config.toml
text_encoder_norm = "layernorm"
text_encoder_activation = "gelu"
weight_decay = 0.06
Rows from block 4 of the text encoder of a small contrastive image-text model, named by matrix and row number. Rows with one number belong to one neuron. Each number is 128 + 24 x the weight over its row's rms, rounded and kept within 0 to 255. All counts start at 0. Numbers have three digits each.
After each neuron's rows are labels from the 100 texts, of 14848, where the neuron reaches its highest value: "tokens" is the input token at the peak. Only what is clearly more common there than usual is listed. The data: photos of plants and fungi (iNaturalist). In brackets: how many of the 100, against the usual share in percent.
# fc1: MLP up (text_encoder.blocks.4.mlp.fc1.weight, 512x128), inputs 64-127
# fc2: MLP down (text_encoder.blocks.4.mlp.fc2.weight, 128x512, transposed), outputs 64-127

fc1.234:104132120129106139145116118142106116150135093174108148130121117092146178161062151133130122147152139130098139125127109115094137102121146173120152163151103135112133111113145137166113102161132122
fc2.234:125123119101132139118129170104140164137143090087131080136145122119122089095135127108143097111129146132146147112099121152107130148118148120139127091176182101191131093143115130145175168127168135
tokens: "white" (100 vs 0.1)

fc1.380:201122098097090132139123151110157127142133098115102135115161107129126141107116120113135094155127195119169134131114137103110114119126169098130139139145150126080127117168147132126100165124154135
fc2.380:089122150121145138157127118174137124156137142081124141121132165111115160153122120135119149101094175123112117161156108140127137132139134161162104101164150129189136151143124124111125129142148157
tokens: "quaking" (34 vs 0); "prunastri" (25 vs 0); "cactaceae" (22 vs 0.2); "buddleja" (19 vs 0)

fc1.228:147121126130115143087103141095087134089179101163116109137140110052170128183124134154123121128102106081096135144109149088102136097119152132107126125165160131142180127124129150132090159169154144
fc2.228:123134144133112145109134156126129146097124067127085101143127130161156132128112144142139167120081135110128187141107165177124129130143128111135130108136108129178136115138167154077141102113135139
tokens: "polygonaceae" (100 vs 0.1)

fc1.244:098132145112157073126159139076145140145098094135130160118112157059103115124147150150168127196136105119153090117119125127128116143119125129130139159141092121156118126068127175159101109124109134
fc2.244:156108130150091153140148135113152171115109137175105076135141116109149120135107124146121165103149087136132135157150126169109086136136124111089101124122199131106129092120171101113132127119113107
tokens: "norway" (29 vs 0); "sapindaceae" (25 vs 0.1); "marigold" (23 vs 0); "quercus" (23 vs 0.1)

fc1.309:078176090129097168152087126131163090116130092105124112123088108111090150098145148142089137115111180135105124111125127177129121138152112145177153129150116159137139128128099130095085124130146169
fc2.309:143141097158144118084150104154124111096128126123135120086165144148151138140069090159122174172137106137153153182126148133119120109113140114144120098106129106162117141150154124161151113144094083
tokens: "daisy" (32 vs 0); "hypochaeris" (32 vs 0); "field" (19 vs 0.1); "interrupted" (17 vs 0)

fc1.328:097112176136093122145141157172179124101113186148159155100150112095135160105118136105127101173113105112108167142129102165148121110143094121152120136146156145115133105105109120114096067113122186
fc2.328:103152083151139139153148100172103123155128117161131151148109107150113142133140157121094116101125154085161095132098164120095147127078138141087169084119116134144119135119138139164122153164104154
tokens: "verna" (45 vs 0); "daisy" (32 vs 0)

fc1.174:137094103127104090151109163162130100148138136083106111088115123080142154123142168135091083104123127098117181133118116128122134103129122086136146134179110078108152121137130090145130152163118172
fc2.174:105140101141084148121142083114102105128128114200164144134097109086147162124131137138147132169174101156135104089164149150108123174163126117109099156147112132127173132131132099141135124111153105
tokens: "opuntia" (58 vs 0); "primrose" (42 vs 0)

fc1.14:129137162107133115138154095127102129141126108137073136109116110127172185125065144175113128159119127136120140138178105109135151112125123145109137159171108176107103099132116154101109100181099170
fc2.14:125151133149111103089134127143143139133111146119159136165103104111063093185154143117097094150120153123100102129140138178168143123143128137131140106126141139185149130100156146170136137107158118
tokens: "class" (58 vs 5.8); "<end>" (42 vs 5.8)

fc1.455:108134179153137147124155139060169127131160131116126142119122119099117142119096154122148125096120144146144139140162115168054137124121138063144109118141100147081115137137134143108107128153119138
fc2.455:092130142113125126106143182071138140128175132101111133126124143098090124117122141099169092079113132169113111107165086113090154114131147107123105137182120156084133122097097100122097128138129151
tokens: "magnoliopsida" (54 vs 4.6); "class" (28 vs 5.8); "goat" (18 vs 0)

fc1.235:144117138125119159131117111092141141069111174140181175134123083120138145115135123108144146169116090129134143157114146148149090131119142104103134145166152122116136130189174141137123101124131165
fc2.235:140149128136135143138128096134116151081113126181159116128135105151170171126108131136112101140135131103153114150093152141118118132124122114158188147127127119142127128099145144130115106141141127
tokens: "engelmannii" (58 vs 0); "aethiopica" (13 vs 0)

fc1.230:108100152105133125138159115137151122169113119143146096077171155183146107113128111129125092150127130090152153123131134112141109103094088125136109101163105131143139129131115086148124119137088171
fc2.230:128126101166115135117133151160177104168130125127133138144111050146111112137129130107167112132140140102154126132084127113117098120172094151108071128101145131118125120117127155142141107149134093
tokens: "media" (71 vs 0); "liliopsida" (29 vs 0.5)

fc1.423:079128104146141179133121157096093167083111093130144103099161141108128126114137125126147121140096131101116142090134084090071109136141106083123157140136153151140112109104138165125099156156160140
fc2.423:086135129122100124081124099165116102095150099151123140122105147144137122145119139161140138124159152117153137221131161138131133129113121097129089115152121104153121153119116151130178098132144130
tokens: "polygonaceae" (100 vs 0.1)

fc1.349:092130107095108137112113098132151093102093146167154137132102145145128159112141144157111057136169131122099114142107124131143129133066150065158075124124142116095123163114162105160109156156113139
fc2.349:131120125112116188120175098104151108103156146138139124107100155193127104134093171110122095188076145115139127132136142156148112078130152128128181116107142101162109147135111134123101077119135134
tokens: "engelmannii" (58 vs 0); "inodorum" (42 vs 0)

fc1.100:096130129160083148097122108161099116079148095119137104098165112136112159154150127137115104144167122128106148084138131141143139107099170135113101105138128123147155119155127095171144104130126132
fc2.100:133123114139114112128124124143155107115100143149141146107111137081117095160133133140153166118116125092160141113161124099119158136123139113140085125124151102098100150101134123142123153127106130
tokens: "white" (39 vs 0.1); "celandine" (32 vs 0); "corniculata" (29 vs 0)

fc1.43:161128188164090161139109120122139132136130131119139152097103125145149144143096176114172148110118078096159160068127128170104119127113108136137134089157134123156165123147179139140078147127096132
fc2.43:127150096121136130113125129100104101091133131172117133133115087106127158133125135141086058145124171111108128186115191135106145118066115080150117118117102126119142135128123162113147125123135162
tokens: "engelmannii" (36 vs 0); "polypodiaceae" (21 vs 0); "aethiopica" (13 vs 0)

fc1.42:097116148163126110142127117144138133127112124129123153117077079065136118184129147160109122141158109102123114117140132097110129154131149149158145184121155094117129132099139095094117131184145119
fc2.42:109119096149108146114144169121085121142129169115104119102170168156149093121069092155099175133141122133083157157105106131137082108130121148137123129136141129094130148138167122128177096104127120
tokens: "cinquefoil" (53 vs 0); "sororia" (24 vs 0); "speciosa" (23 vs 0)

fc1.303:116177143122102152117208129145107109143169114109113125110131116132141150150141135151146084127108109155108100113175131117156125121138153092125118108132112111162112124172149120112100144170108120
fc2.303:094116125142115116128152138089159127106157139083116192119137126113080103119107107110153130102098149117098111095141078133145120133139159154115134163171137149114124115102117115136125113196144115
tokens: "class" (100 vs 5.8)

fc1.298:144124131111170116130160144135131110128138167156103148120168130116147127168100164144164135162104137088097120092112158115139126137101110113135159126105103076137139089089136146122118150123122118
fc2.298:154130092144178149128151123127145106137096126068144114151100141130130135100135120159120116185091131182166115156117152158104105118117135142146156108149145114147122108131163125165126128100084138
tokens: "norway" (29 vs 0); "marjoram" (28 vs 0); "robin" (25 vs 0); "plicata" (18 vs 0)

fc1.367:111099125089118142119151119089149074078113138156105145145105160130150142088128143116086139159123155103119152157126128146107138143139102165090136098134111134126136101134178135144128165099159160
fc2.367:172142120117152144191163125161124119092074123124169116143144098105126148139113088171111088122110147101104129161107156154113123120057147114140157142133108101146103124155142143158121115149113135
tokens: "," (100 vs 17.4)

fc1.335:120112132093131112109072131168150123108131109155098106129124137150112155147147131210086127113116093136154112123145109104157134119146130130151109099133134085165137166171135127166152132123094161
fc2.335:151159122136129120174141168074127127179104139112153125108118122149117133117108138106147150140134140134105134129106104172139099155148112137162158144120124135150119100139194142102085126074141131
tokens: "grahamii" (39 vs 0); "poison" (23 vs 0); "ostrich" (22 vs 0); "lily" (16 vs 0)

fc1.375:187121194086135107122117114136163152123089144118135123135094130133123110134106132147156135149103154126174114115175138088134112124102138117163170145136140091162088138158141158148109174178137165
fc2.375:164128152127123168123160131155150117136159174149117116122135145129116105153101113136145158117123123092120076088169147123137127139133139133161163137116136098095080107134115099084166094103139118
tokens: "sunshine" (29 vs 0); "halimifolia" (26 vs 0); "leucadendron" (19 vs 0); "baccharis" (19 vs 0)

fc1.193:135121115131139090133105122117143139118142099155122107128116137173141173138119135153123159110124146106104145135123077093150088089102123156111133112167141126126141093072094131179121144133161185
fc2.193:160087115122086127169084142089128137145106090099135155133107146165158064155153138136144144080111152138125155111150110141143122138131109132086122131166140142089151120095095127110153125155146149
tokens: "polypodiopsida" (71 vs 0.2); "osmundales" (29 vs 0)

fc1.414:153147121101132126147143138106118129110132152135104132103134131112155117143103139204150129121127075147111162140149131126153092130142170087161106096147109125151095120150139121125136136138182151
fc2.414:115179124127134142121130134159124113165158159078132151114136069088141087124087157160121145115139151128136111140136115107089120104104152103141103152156111144132131118116134111168160109147160151
tokens: "class" (67 vs 5.8); "barbarea" (33 vs 0)

fc1.78:161087140110187133132126128115140137139149147146111144077119115121139165116120140127165081111118116167124153166162142108149116095061115112146165100161120062121143099141103123126129078111149151
fc2.78:142134094144107117166062129065134113150121119108187109150117107118103103133147130120114101139119178159145084101177164121073152127165097125152130119092121166134149118137121180143129131140082144
tokens: "saguaro" (33 vs 0); "donax" (24 vs 0); "rugosa" (24 vs 0); "sickle" (19 vs 0)

fc1.306:107132118121161174152135113104144135079117093153137146124151096092119125156086162134103128158080093148138108118117190102112115119150148125123126093115177151148111108137094139136124111095119123
fc2.306:140155145138130139120166128141158117160138166128123120130133127221152139107136150137128137157127144118137112096102113129166101113102104125144155111130097152177135115118129114106153128113135097
tokens: "apiaceae" (39 vs 0.1); "bellis" (33 vs 0)

fc1.276:183103125151135124120119109091122143132138120127153137099076133113149167147165120121125145120150135098125140108143085071102107141108127094133164098126159124141130152149102154176088140165105171
fc2.276:086179108132117150163107144134101117158100130094164090142167162134111147104089113148122095126180110143106117144140127122165174145101135098125128097127148115145085158139125161139164112088144134
tokens: "saguaro" (33 vs 0); "osmundales" (29 vs 0); "saponaria" (25 vs 0); "alatus" (13 vs 0)

fc1.39:105156127131146151136104083103106113150095108107131108142129122133167126175104113144130146101132129154169162132146150117129108161108164096130110121161086118131141129143122118150101119165118161
fc2.39:165072125150121133089136140113130138124132131110123164120115147152117105116192117146129125136105093110093126141118117162125139135143094150096097167123168141095132088123098106109169142174160116
tokens: "<end>" (100 vs 5.8)

fc1.500:105143101136136118129094156124135132113097175080115119112143074129120169123106169113183149127120134134171154138107091081106134112108159130140160118171165128135131109083128102113127145118075140
fc2.500:161146149109138140147180172128144144101107140157152137150117105147150105119133107129137146172151127157109122100119121151130060152119084117077109162146137140090150128122155110097120140116148121
tokens: "opuntia" (58 vs 0); "ballota" (27 vs 0); "cow" (15 vs 0)

fc1.171:130097136134151122164167139144116124128139108144133122088084134090132132158147147112155113111126155123106100168127109091096126104126158143149149131181139101154122147121150103162108109144137125
fc2.171:147119118143120118119122159108134135187131145143144090122117143089139165132146102156134132136136123128084085140132106105166121070117158071150124147120120142102128155116113122126138103176116145
tokens: "lawyer's" (40 vs 0); "paper" (31 vs 0); "<end>" (29 vs 5.8)

fc1.191:118157144136143123132134129130109143139139105148134120085132129111129143078130150132175109211122077142110108078106140117156125096123113089162164114116087138132106116088131106155140150138098136
fc2.191:170088081117143148088087111126109095084118170104142135138099118176114103119104114123129151110121125139142161153136124149110178157167143152157138122087101122131140142113134136114133129118163151
tokens: "norway" (29 vs 0); "maculatum" (27 vs 0); "biennis" (17 vs 0)

fc1.67:137142153133125080161135158105134150102094178113096108115133149123107132148121126163134140141097094139093068147122120139087125178117139130118135091146121141100105125104158186105148109071121130
fc2.67:122120138101107143104142103161128129164136141151146133108115129161115134119134104106128157143106118108109124168164099106157188116205118110126153104101123124167087156131085191132127153110136142
tokens: "fagus" (34 vs 0); "salmonberry" (22 vs 0); "hippocastanum" (16 vs 0)

fc1.395:128113154084123084166157119110078097101151125151137111103113148116149187122131100143115146150128136148086126139070157187147096099140179110118119122151114147116120107124136157099125108151103101
fc2.395:124104108150117109163131111129117103101082146128148078105185151150123077134123124118093126134107167116127112097164127147124134146125118112179154162093149116155129121134145129157135124105115107
tokens: "(" (39 vs 5.7); ")" (30 vs 5.7); "pyriforme" (29 vs 0)

fc1.192:134133114149139123145125168072132156166108102100151131138104087106127154148134101162104140137101140151118109148123142155134173131134154128141097151167192082136121057095121134131093098125132126
fc2.192:099123105119111133127140114155103134103156124187133143156161151157150107130166144105138111132152116106147137146140115176140135128140085136137111131148136115118145184132152140112104074111107119
tokens: "opuntia" (58 vs 0); "woundwort" (33 vs 0); "ponderosa" (9 vs 0)

fc1.280:118113143109113121130174123110129123098129126124094138135099120121163164136106163143162095159124150141127169123120110071129147120082138116100119102177084118103094131116148074136084142182107145
fc2.280:041116088140115127106145121108105145105138132088101155124140120114110111125126100141165089096139122131143114077128086141126112129120103158162150163118153130132137129110133117188149144169125062
tokens: "class" (76 vs 5.8); "violet" (24 vs 0)

fc1.507:092107134109114159136150129138142144074087127136126081103168123129123129117117114148116120079103160091131137106110137117093106092126103128102113147199146113170162128135142090146125124162158118
fc2.507:173104072122157156138126159111105097109151090142157184180100148131136139105145125164118106107154105154108101166120170121132124167140148156156139114135130149104085109115111124140152144142141158
tokens: "media" (38 vs 0); "jew" (31 vs 0); "paper" (31 vs 0)

fc1.196:124150157123158149139184139123149139146155143101098119122115130113118152126127130134149111118165124124130101130148104118077098099107158090113143093142152191061108165135121123141061107129121102
fc2.196:117118130117102101110167164084145144159161134096104129119125153129135102115112130094169136091124132138132118095157078121152137138151162134097136134158143173081100112118128091128126127150125151
tokens: "magnoliopsida" (100 vs 4.6)

fc1.416:102113118128079173141136121147138109123081136111135096102165129115134102114155142152142143137098113133098146096143170164129166100125135106132157154138108144146183121104152098131083129109077107
fc2.416:164160084125129163129123145088154135131123142099156147143112143110153158092122127100119177140143125123122156160142097099133178128138099109162123103136113126108125142183124120072134165114143169
tokens: "polygonaceae" (57 vs 0.1); "vitaceae" (43 vs 0)

fc1.460:095085109140140116129141103122119104152128161083158157093141109151074127160083175123105124085153148104088160139163150113105137131090106130146123142127137114121167101150143137141123130144104134
fc2.460:162089114132105131094158142101153127088101138148107114090122119129158103169123109096154133104106136075132145152125139135102150165160109193123140108142104103139141127128137141101114103130111171
tokens: "cinquefoil" (56 vs 0); "rudbeckia" (24 vs 0); "glycyrrhiza" (20 vs 0)

fc1.353:066105198152136138119119115140135139139136150102125185132136165125107147154071154172145108141146121120145102098117156121106118136122125115112150184153102111130118118167094144145147118166191087
fc2.353:180130129094105155126094131135135168148090111133128073104160134128174141141099119107133129111119078148135141101135143133136161163145151121101143146123105173126101077133146082101127109089126133
tokens: "crataegus" (42 vs 0); "great" (34 vs 0); "saligna" (16 vs 0); "palustris" (8 vs 0)

fc1.287:115093107155101170127107104089153146078115112169139163117098108134135139084139177116121123133140104123124110175137133146121093133136154068123098149148088132130104131131159156134128166117118143
fc2.287:135180105137148134115142091135142132079085141174159122128124126116163155152127135152152125158122109110175134166068183162109087142083138103135168153133120127149120103126156135134118113113122127
tokens: "engelmannii" (58 vs 0); "," (42 vs 17.4)

fc1.350:124109144142133123132116156099106109093132156166096140097164115100150127127133105167143098168113140115135117108135101124129135079102097085129112117110143143104143151144119146131091119118078135
fc2.350:133097105084091174119092076135111109157150128148079082136127126112128114146059171142138134135087126137142135122146122139076132105149153139123154111166107174139070137142119102117135117175118108
tokens: "crataegus" (42 vs 0); "echinocactus" (24 vs 0); "woodruff" (17 vs 0); "pteridaceae" (17 vs 0)

fc1.75:169189140109110114162143104112148120117104142094108172146162153141144112157118144133167091136140140133087077137114150143128108146112160118102157136155170100108132085112114111124129166146143120
fc2.75:130110175175117121120108148141160122170166104157089126141126163104110142112151149101082187134141110110167075121112110125166119124145144121172110116128134112173143153125148116120127099119115150
tokens: "grahamii" (39 vs 0); "echinocereus" (31 vs 0); "rim" (30 vs 0)

fc1.61:144129167123115128150132121123169096154100126114103134096144156136138103098182094158139078149108144099137148137143163136110133175075107133136134114163135095158116125124107081178124132125103128
fc2.61:148107094137118146098131158125132093161099118122130140177161126151083125130071136135159141108128139131172135107126126100110127099113060143124097176133172108132107117137149117148124117175091114
tokens: "media" (71 vs 0); "lily" (29 vs 0)

fc1.277:158151124120086172080153152097142149119122134167110094126082147117121126105094135134113142158104105129126133123135137099134110097110174095109118120124135136109096121096091073106107175164091180
fc2.277:099095123125162118149142129115181156149148163096152152156146084145122115134114110129118112149148138101133178144083112163125144170114116116132066137157140088145156136106123150129138113148121111
tokens: "<end>" (80 vs 5.8); "odorata" (20 vs 0)

fc1.233:138095122074167158087167096092126150131108101155101187129174087150123124132130134122138124160100125134124100133114109159113150073101115093153154134110140131110093075105158095138094154123152142
fc2.233:087148167128119146143127093138123179141102100106137133136120107140120168174150116102115142143113138070147140120154156132100127156166106180112142107152109154169133106128146157101087134119091098
tokens: "apiaceae" (76 vs 0.1); "elder" (24 vs 0.1)

fc1.278:098097110154087142154165113097141108166098112131118094094136152114124152090116128129123116100101173152126123148121116100123168091114124144146151112147121165117115115155126144155076105129127150
fc2.278:121136151139114122131133112125153155111167109098109104148130178092141195105172104117122131164132126120098145165148128084149097118098124160077142117156184110124098118107098119147092101150108141
tokens: "quaking" (34 vs 0); "milk" (22 vs 0)

fc1.348:132176127136084115137099127163129144188130102164112129126123118152136137182115110141079129114107106066136144126110130070094127101115129113110116135179138178119193113101102118155124107144099140
fc2.348:093146141122175132173115150133154138142130091088133131101145094156117104113108147103137098129106128146125133151093137116124176118104134078111151146134138097140129076150104126170158132123181145
tokens: "white" (59 vs 0.1); "<end>" (41 vs 5.8)

fc1.398:153094149127135171074153114106113112105140131147152139126120095142114150116125130103152122152127115129120191154122147130131136105113169087086115103174153115150119134062166131133128119159117137
fc2.398:152115095126182121171121140131136146123147098169146102163135133182124157102141091088124111138123126140139133149136159126132152114133167100110170130141109113123102115099119145149110120128121130
tokens: "saguaro" (33 vs 0); "brevifolia" (28 vs 0); "palm" (27 vs 0); "engelmannii" (12 vs 0)

fc1.187:143161137096130150163110156128139105118137151124158129103133115105144132114129142131108073132145128101121138111114134103117102124102122096138134102154151145137090147150130088153089127119124161
fc2.187:135111097147110158132140135145119138120141107142138118137129161091107155171158125133143131123137083137137155121106135150107116110126114136132091134096134147190115117136120103128163101128099115
tokens: "white" (43 vs 0.1); "daisy" (32 vs 0); "lobariaceae" (25 vs 0)

fc1.356:107153161119118080139112135144147131145099122128109128103131123157158113101095092189144085151095090093108129148144129100147131127146137088117124136139138066116111115123097128137124120123119138
fc2.356:121087110147100135116141109113115085158118156095068123135139108140107100137138150114082121152129107136128116102099141151123128102128117132152065127189134067109113121162105136154157135126112110
tokens: "<end>" (61 vs 5.8); "devilshead" (39 vs 0)

fc1.432:177100124091166158104148103138144176121098154156145133110144131130135111134109126130172137127154116146088138125140135101113114117080131133126157139129133115156148134150108117138074191126129167
fc2.432:130135159150098174122116154118090089115117132128143134134117139126102145137146113172108154152130132083123125124174149158109129135117148124172061119132114109126099137140148104055151078125149139
tokens: "sunshine" (29 vs 0); "elaeagnifolium" (27 vs 0); "halimifolia" (26 vs 0); "sagebrush" (18 vs 0)

fc1.113:160117123101107130140091127091113122171128156117147147081097147155123134122139149121125084150113134132133118117124115107114072110129121077147105123107121157124123141163145113143121140123137175
fc2.113:134161148132137179170129098103167135111141119120146118114135090101119168133134140092142119134114125106126102130157127107164110157110112131153166134127084138129157145137111159124119076159129117
tokens: "papyrifera" (31 vs 0); "anemone" (22 vs 0.1); "ericales" (17 vs 0.3); "basil" (16 vs 0)

fc1.220:131138142128082142138144143091168092123123181122125121123160112131107135087122182111140121134134112110148136118116112155123080150079141108091078096133144077138120081148143118131147124139126181
fc2.220:148127141106164131131182104117162119117141183106135109170149131134116173141107147123124151111140088105128105065100118107091146168129096146125112139116098073102109128124152131146127145132111111
tokens: "intermedia" (34 vs 0); "cochemiea" (24 vs 0); "hoof" (24 vs 0); "trifolia" (18 vs 0)

fc1.323:139175179139098141124166113171151079098140080132111113116144120137149151129117111151152140130137126079109172145113054118090109088100156157129127090123137122169132148151121107130099111154129134
fc2.323:110146062115075147136084127102179128159121076091111112131100118083109137153167118133140106120136148132146135165157160147145114166168137123125160102122145138116117115143132162122115103145114110
tokens: "lawyer's" (40 vs 0); "daisy" (32 vs 0); "class" (23 vs 5.8)

fc1.80:123184131155159124118119153139148095097137101166162094156119128113114155112076159103113116151140123132128133136139151150122147097126123087149128108100130147141162118115122132180106135149147125
fc2.80:144108117140100132126173087144103129121131130103094122101138104156143104147116132142148142130113132090154132140112133111090152140145143191116202133145110169097075112133127134138166093160130116
tokens: "celandine" (75 vs 0); "helleborine" (25 vs 0)

fc1.213:142120139121100119143128137131106121123128119114146115145172115180147110137138175173144141108095153127101092136147151160139075145121152119144199112137130112115153112143127118138102124139144137
fc2.213:133133167132132128131127164106132136087132122147130117118142145172136168106113134130121137099143141143077115106123097094153106133159102140116118120128180148159120174135172132124086144070136150
tokens: "grahamii" (39 vs 0); "officinarum" (28 vs 0); "plantaginaceae" (19 vs 0.2); "xylaria" (14 vs 0)

fc1.461:134129111132134115115146090129153094122129119150114134132108150115125160118146195164116106114119135135157189154164107146111100090122136125108128121176163131076145127131147138118088131119118170
fc2.461:149111159158081143145096152102111127132119148162130116148138055151124123146143149109104150163151116093133121147121153147109118125141143074079121154108144150158106118085136138159126113114138121
tokens: "polypodiopsida" (87 vs 0.2)

fc1.378:113086102120108104119129136148155078117121150101149173099098136117161153144119121128146106152110138106123165105167120104049117111100133115169183100142140130160099132125060156147088122131119148
fc2.378:143139133149095131128098120171126131114160061087144141134127153115163104162125108155109102120177073106081172130110152138092119106141147107130137114130110120137132160105118132109127117149154115
tokens: "daisy" (32 vs 0); "spotted" (30 vs 0.1); "ragged" (20 vs 0); "rapunculoides" (18 vs 0)

fc1.274:145117146144137158165086120136093116116141106124157187127133122144152136141142115140167138124130152141116094138155083136117155150048154109108151125168176123105105133061160154150140130158128170
fc2.274:149099111120097119135099133080133176123125125177117125119109141149104092132105130083130110133073144131150112153087118159157160127110132136071125122129138124104127108123152078144087154116126144
tokens: "engelmannii" (58 vs 0); "<end>" (42 vs 5.8)

fc1.184:129127116105086117118155161129141131126105103149147149134138136088190148113086177142154123142113120103126201090127115109143142126180136123131132122136118126144093093142123120119102101154093119
fc2.184:090132164111123162170107112110139142115131125063083142133121090125124115132109130124131065102119141127125082131146102093108141161112127131148095149164145122099149170110090121122143138132137144
tokens: "class" (100 vs 5.8)

fc1.476:111152123126133140113147095121128153111110148117075174150109123113132186131148167132139108137105107080109158130124130090106139116121166147130138142141139115162104106099141163131133154119119122
fc2.476:146132126138143172138142095101164115093083097195152089129129133117119162117086160142163136128135120128134142125129193146139128156116113126171123113146105116128130125135150128144110126139104126
tokens: "," (79 vs 17.4); ")" (21 vs 5.7)

fc1.279:137137130096154151114129133095129101122139140116096139118130147085145130121113118162121104137109141141132167156162134153141145108102171156097167133116121102181123096097159136125108131137121168
fc2.279:158087157143096169194108100109122133150123132135116103116156173142085124117175132137109165114134106120099138091141121114130131101114111095122138191135157116099108130106169096132139181138133099
tokens: "baccharis" (45 vs 0); "parsnip" (28 vs 0); "tall" (27 vs 0)

fc1.3:169146149133164115126129134124198135152181122123090140129113119124167127122109104159148112131128113125135153162180120083087147101120154110130176094171119131097136094170175095117132146137142108
fc2.3:100126150127130119156125120111152127178136137113087131088097135111138111105146123125165154126123129112147085122164114097130145109094160138098080134133128142139114135150124110083107147156146132
tokens: "class" (62 vs 5.8); "baccharis" (26 vs 0); "magnoliopsida" (12 vs 4.6)

fc1.117:107124094132170118122127146108175113167160119136093129107115114157134139099119161121117092133147128132100127121136134104121126108111179093124113142156096170088096128160147128130128109164114141
fc2.117:095129133133101111096140125088113158123152120100094164120117125122126115119128116137176154094129107149128105109157093140126139163189145142084110132129140159103102102125145096116134128136112101
tokens: "magnoliopsida" (45 vs 4.6); "class" (37 vs 5.8); "goat" (18 vs 0)

fc1.436:152128109135138062076128111134126130112146113138104163078175123134135146121095160106100088134132132153131147087119128086108124102114118107112150131136143116132104106096139119131141115106131130
fc2.436:115123119156146112083103091125078123141133124110145132161134158096124173131153129137117137082139128171131119137152111134105157162117144139145130131135151083102148114176106146138076086118123144
tokens: "peplus" (41 vs 0); "quaking" (34 vs 0); "yellow" (24 vs 0.1)

fc1.225:143172124140101100085117106076146116082167142119089113101102144188142119097105136115093095128118116120147121122130124119118106058100117106136174089138135107096093114169158166161143133146136118
fc2.225:169099087097112128179107080145113137124134117134128150116114097113110100149122122092164146113117083126134122107144140130087148137143186155145183128117133177162111127080130075138134174118156137
tokens: "baccharis" (45 vs 0); "cracca" (39 vs 0); "ragged" (16 vs 0)

fc1.409:131107136097095150122139109120081142146126112177069143150108083110145106158153140114176106128110115070096101116153123116116100110162136136085150110133142140120150120124112153100107112092112160
fc2.409:128096131154118157140088125138139121138106159113148159124129129106113106149123096126108122089127170080125144195141137154142136124123106173154114127143122134182157162090078147113130112161111123
tokens: "polygonaceae" (68 vs 0.1); "catbrier" (29 vs 0)

fc1.231:164105130114141147134120101115122098080122105129098125130182148131175093140131160153150160139139118139121160113140144099141134172138180108067106106159097136148093109093139154154132118149062124
fc2.231:133111141124100117106133149136153156137113124125132131134104091180081104128162105114099124127100132136125123133115150122086136127113130124160104183097179156117152140144114074186111170123128160
tokens: "burdock" (33 vs 0); "digitalis" (28 vs 0); "odorata" (20 vs 0); "aquilegia" (19 vs 0)

fc1.405:095148099104137178144097132143117127131091136139128118107089127137156132118140152134135139142150154096142075123146147159146132095156123075192110116121138150133121119126112131149076143117130176
fc2.405:172122136106137108104141116138097122094107138125128149140126124084095184139112129139154121128131141090136129129093109145067114097124129191124154173146132122148134131162156115183121119149090107
tokens: "xanthoria" (46 vs 0); "thunbergii" (27 vs 0); "viburnaceae" (21 vs 0.1)

fc1.296:140159112123055142144094145147111091159173134105107123099147086132160122116098137179140120156120119096180139112096139139124116118143089113119125133174126191135107109137148124164099111106109156
fc2.296:116171107094146178119152162156123126088131124152105182157151123138110151146167112082132092107134137141149174145086128102117171123143120128130132139095167075163123100155087117141165134172157119
tokens: "white" (100 vs 0.1)

fc1.58:110104145131081164123159107136151139139113121150134158102171098102145156095148140117173124133100099125119118117135145136113121052140095086141138111160094138118121127119106128137120094127109180
fc2.58:096141126114119174138122114148128114138174099129101132163115153126126171082167168165112092141123145112131131146115160113128181077070112161154136123081128150145122117116144104118118120150093169
tokens: "quaking" (34 vs 0); "polycephalus" (24 vs 0); "marianum" (22 vs 0); "fouquieriaceae" (20 vs 0)

fc1.430:092134135142143127152136129082117168112112111121154134119097116151181104149089187117162108165134111155109184089118140122143150126071127091113121146172113134136132131143160107129106101123136159
fc2.430:126127104134080151107081111101100114157144122183089122149174105116130154119151135149164097090146128142156127103122159130135141144131105143148135141107108119088171101125150140114125128152113101
tokens: "engelmannii" (58 vs 0); "oxalidaceae" (38 vs 0)

fc1.159:142130161119156133131109110086107126140093134137096150125092167135181132131133090145133106140082086122105131126109098131168108106144115099143146094138201118133129119090114089125117123132134151
fc2.159:121115164136071119119122097103169125141110160076104122101157094106121093143131158158060103143169119124105147112145173162126145148148172106099115121140121105165118135075133114131108138172098122
tokens: "<end>" (100 vs 5.8)

fc1.183:104126188098144177148157106158134128140135146097114128155170110146126139154110123186146098114157140158109118103136140111088115133110139112091093123179082137107136149163128130125144144134146124
fc2.183:135156116128088113131121116133170185152139145127143135112140160132109114138139118090079158119083105090111116151115174169126091132151128082128144122155133099182113103129181111128103134104116127
tokens: "grahamii" (39 vs 0); "matricaria" (35 vs 0); "goat" (18 vs 0)

fc1.142:144135133113147105134168138115159127124126150164139112108120158172118180139145166139087123166092120126146142108149114119130139169145163140133104125140132101081108163125093175129146124118092105
fc2.142:101141123142136111124144116137139160124125144120159088115111128176107138114159106151077123141098131095136114157113141114112144102147111105097151122113107128134119109128090161114140133137095126
tokens: "fagus" (34 vs 0); "beech" (32 vs 0); "spikenard" (18 vs 0); "pennycress" (16 vs 0)

fc1.299:106146118108075107089144122116111109147129101136136137139138106141122144098117192133134128093105140115127140137113101139199128086133156149131120140158091132096139115095174126132110108178131160
fc2.299:114097183129119138165151148137149150105133139132128153110092111102132085115153126144110088108115137132078135130164160152063130164126121124129081126134157119155092111117113147117165123121101163
tokens: "opuntia" (36 vs 0); "sanguinaria" (34 vs 0); "marchantiales" (25 vs 0)

fc1.188:131101130171149103134162129139142130155119123134167147100125076092114164131107107096111114105133118108126118122120143138134146096170143103133054104162097096129165141147112121141081162150127158
fc2.188:099151125128146111123100096164155154114107147151122117135171110158136142114092146149134107188140124148128155121130145132126135124102115122128184150127157124165120135088109153135077111143124115
tokens: "(" (61 vs 5.7); "vulgaris" (39 vs 0.1)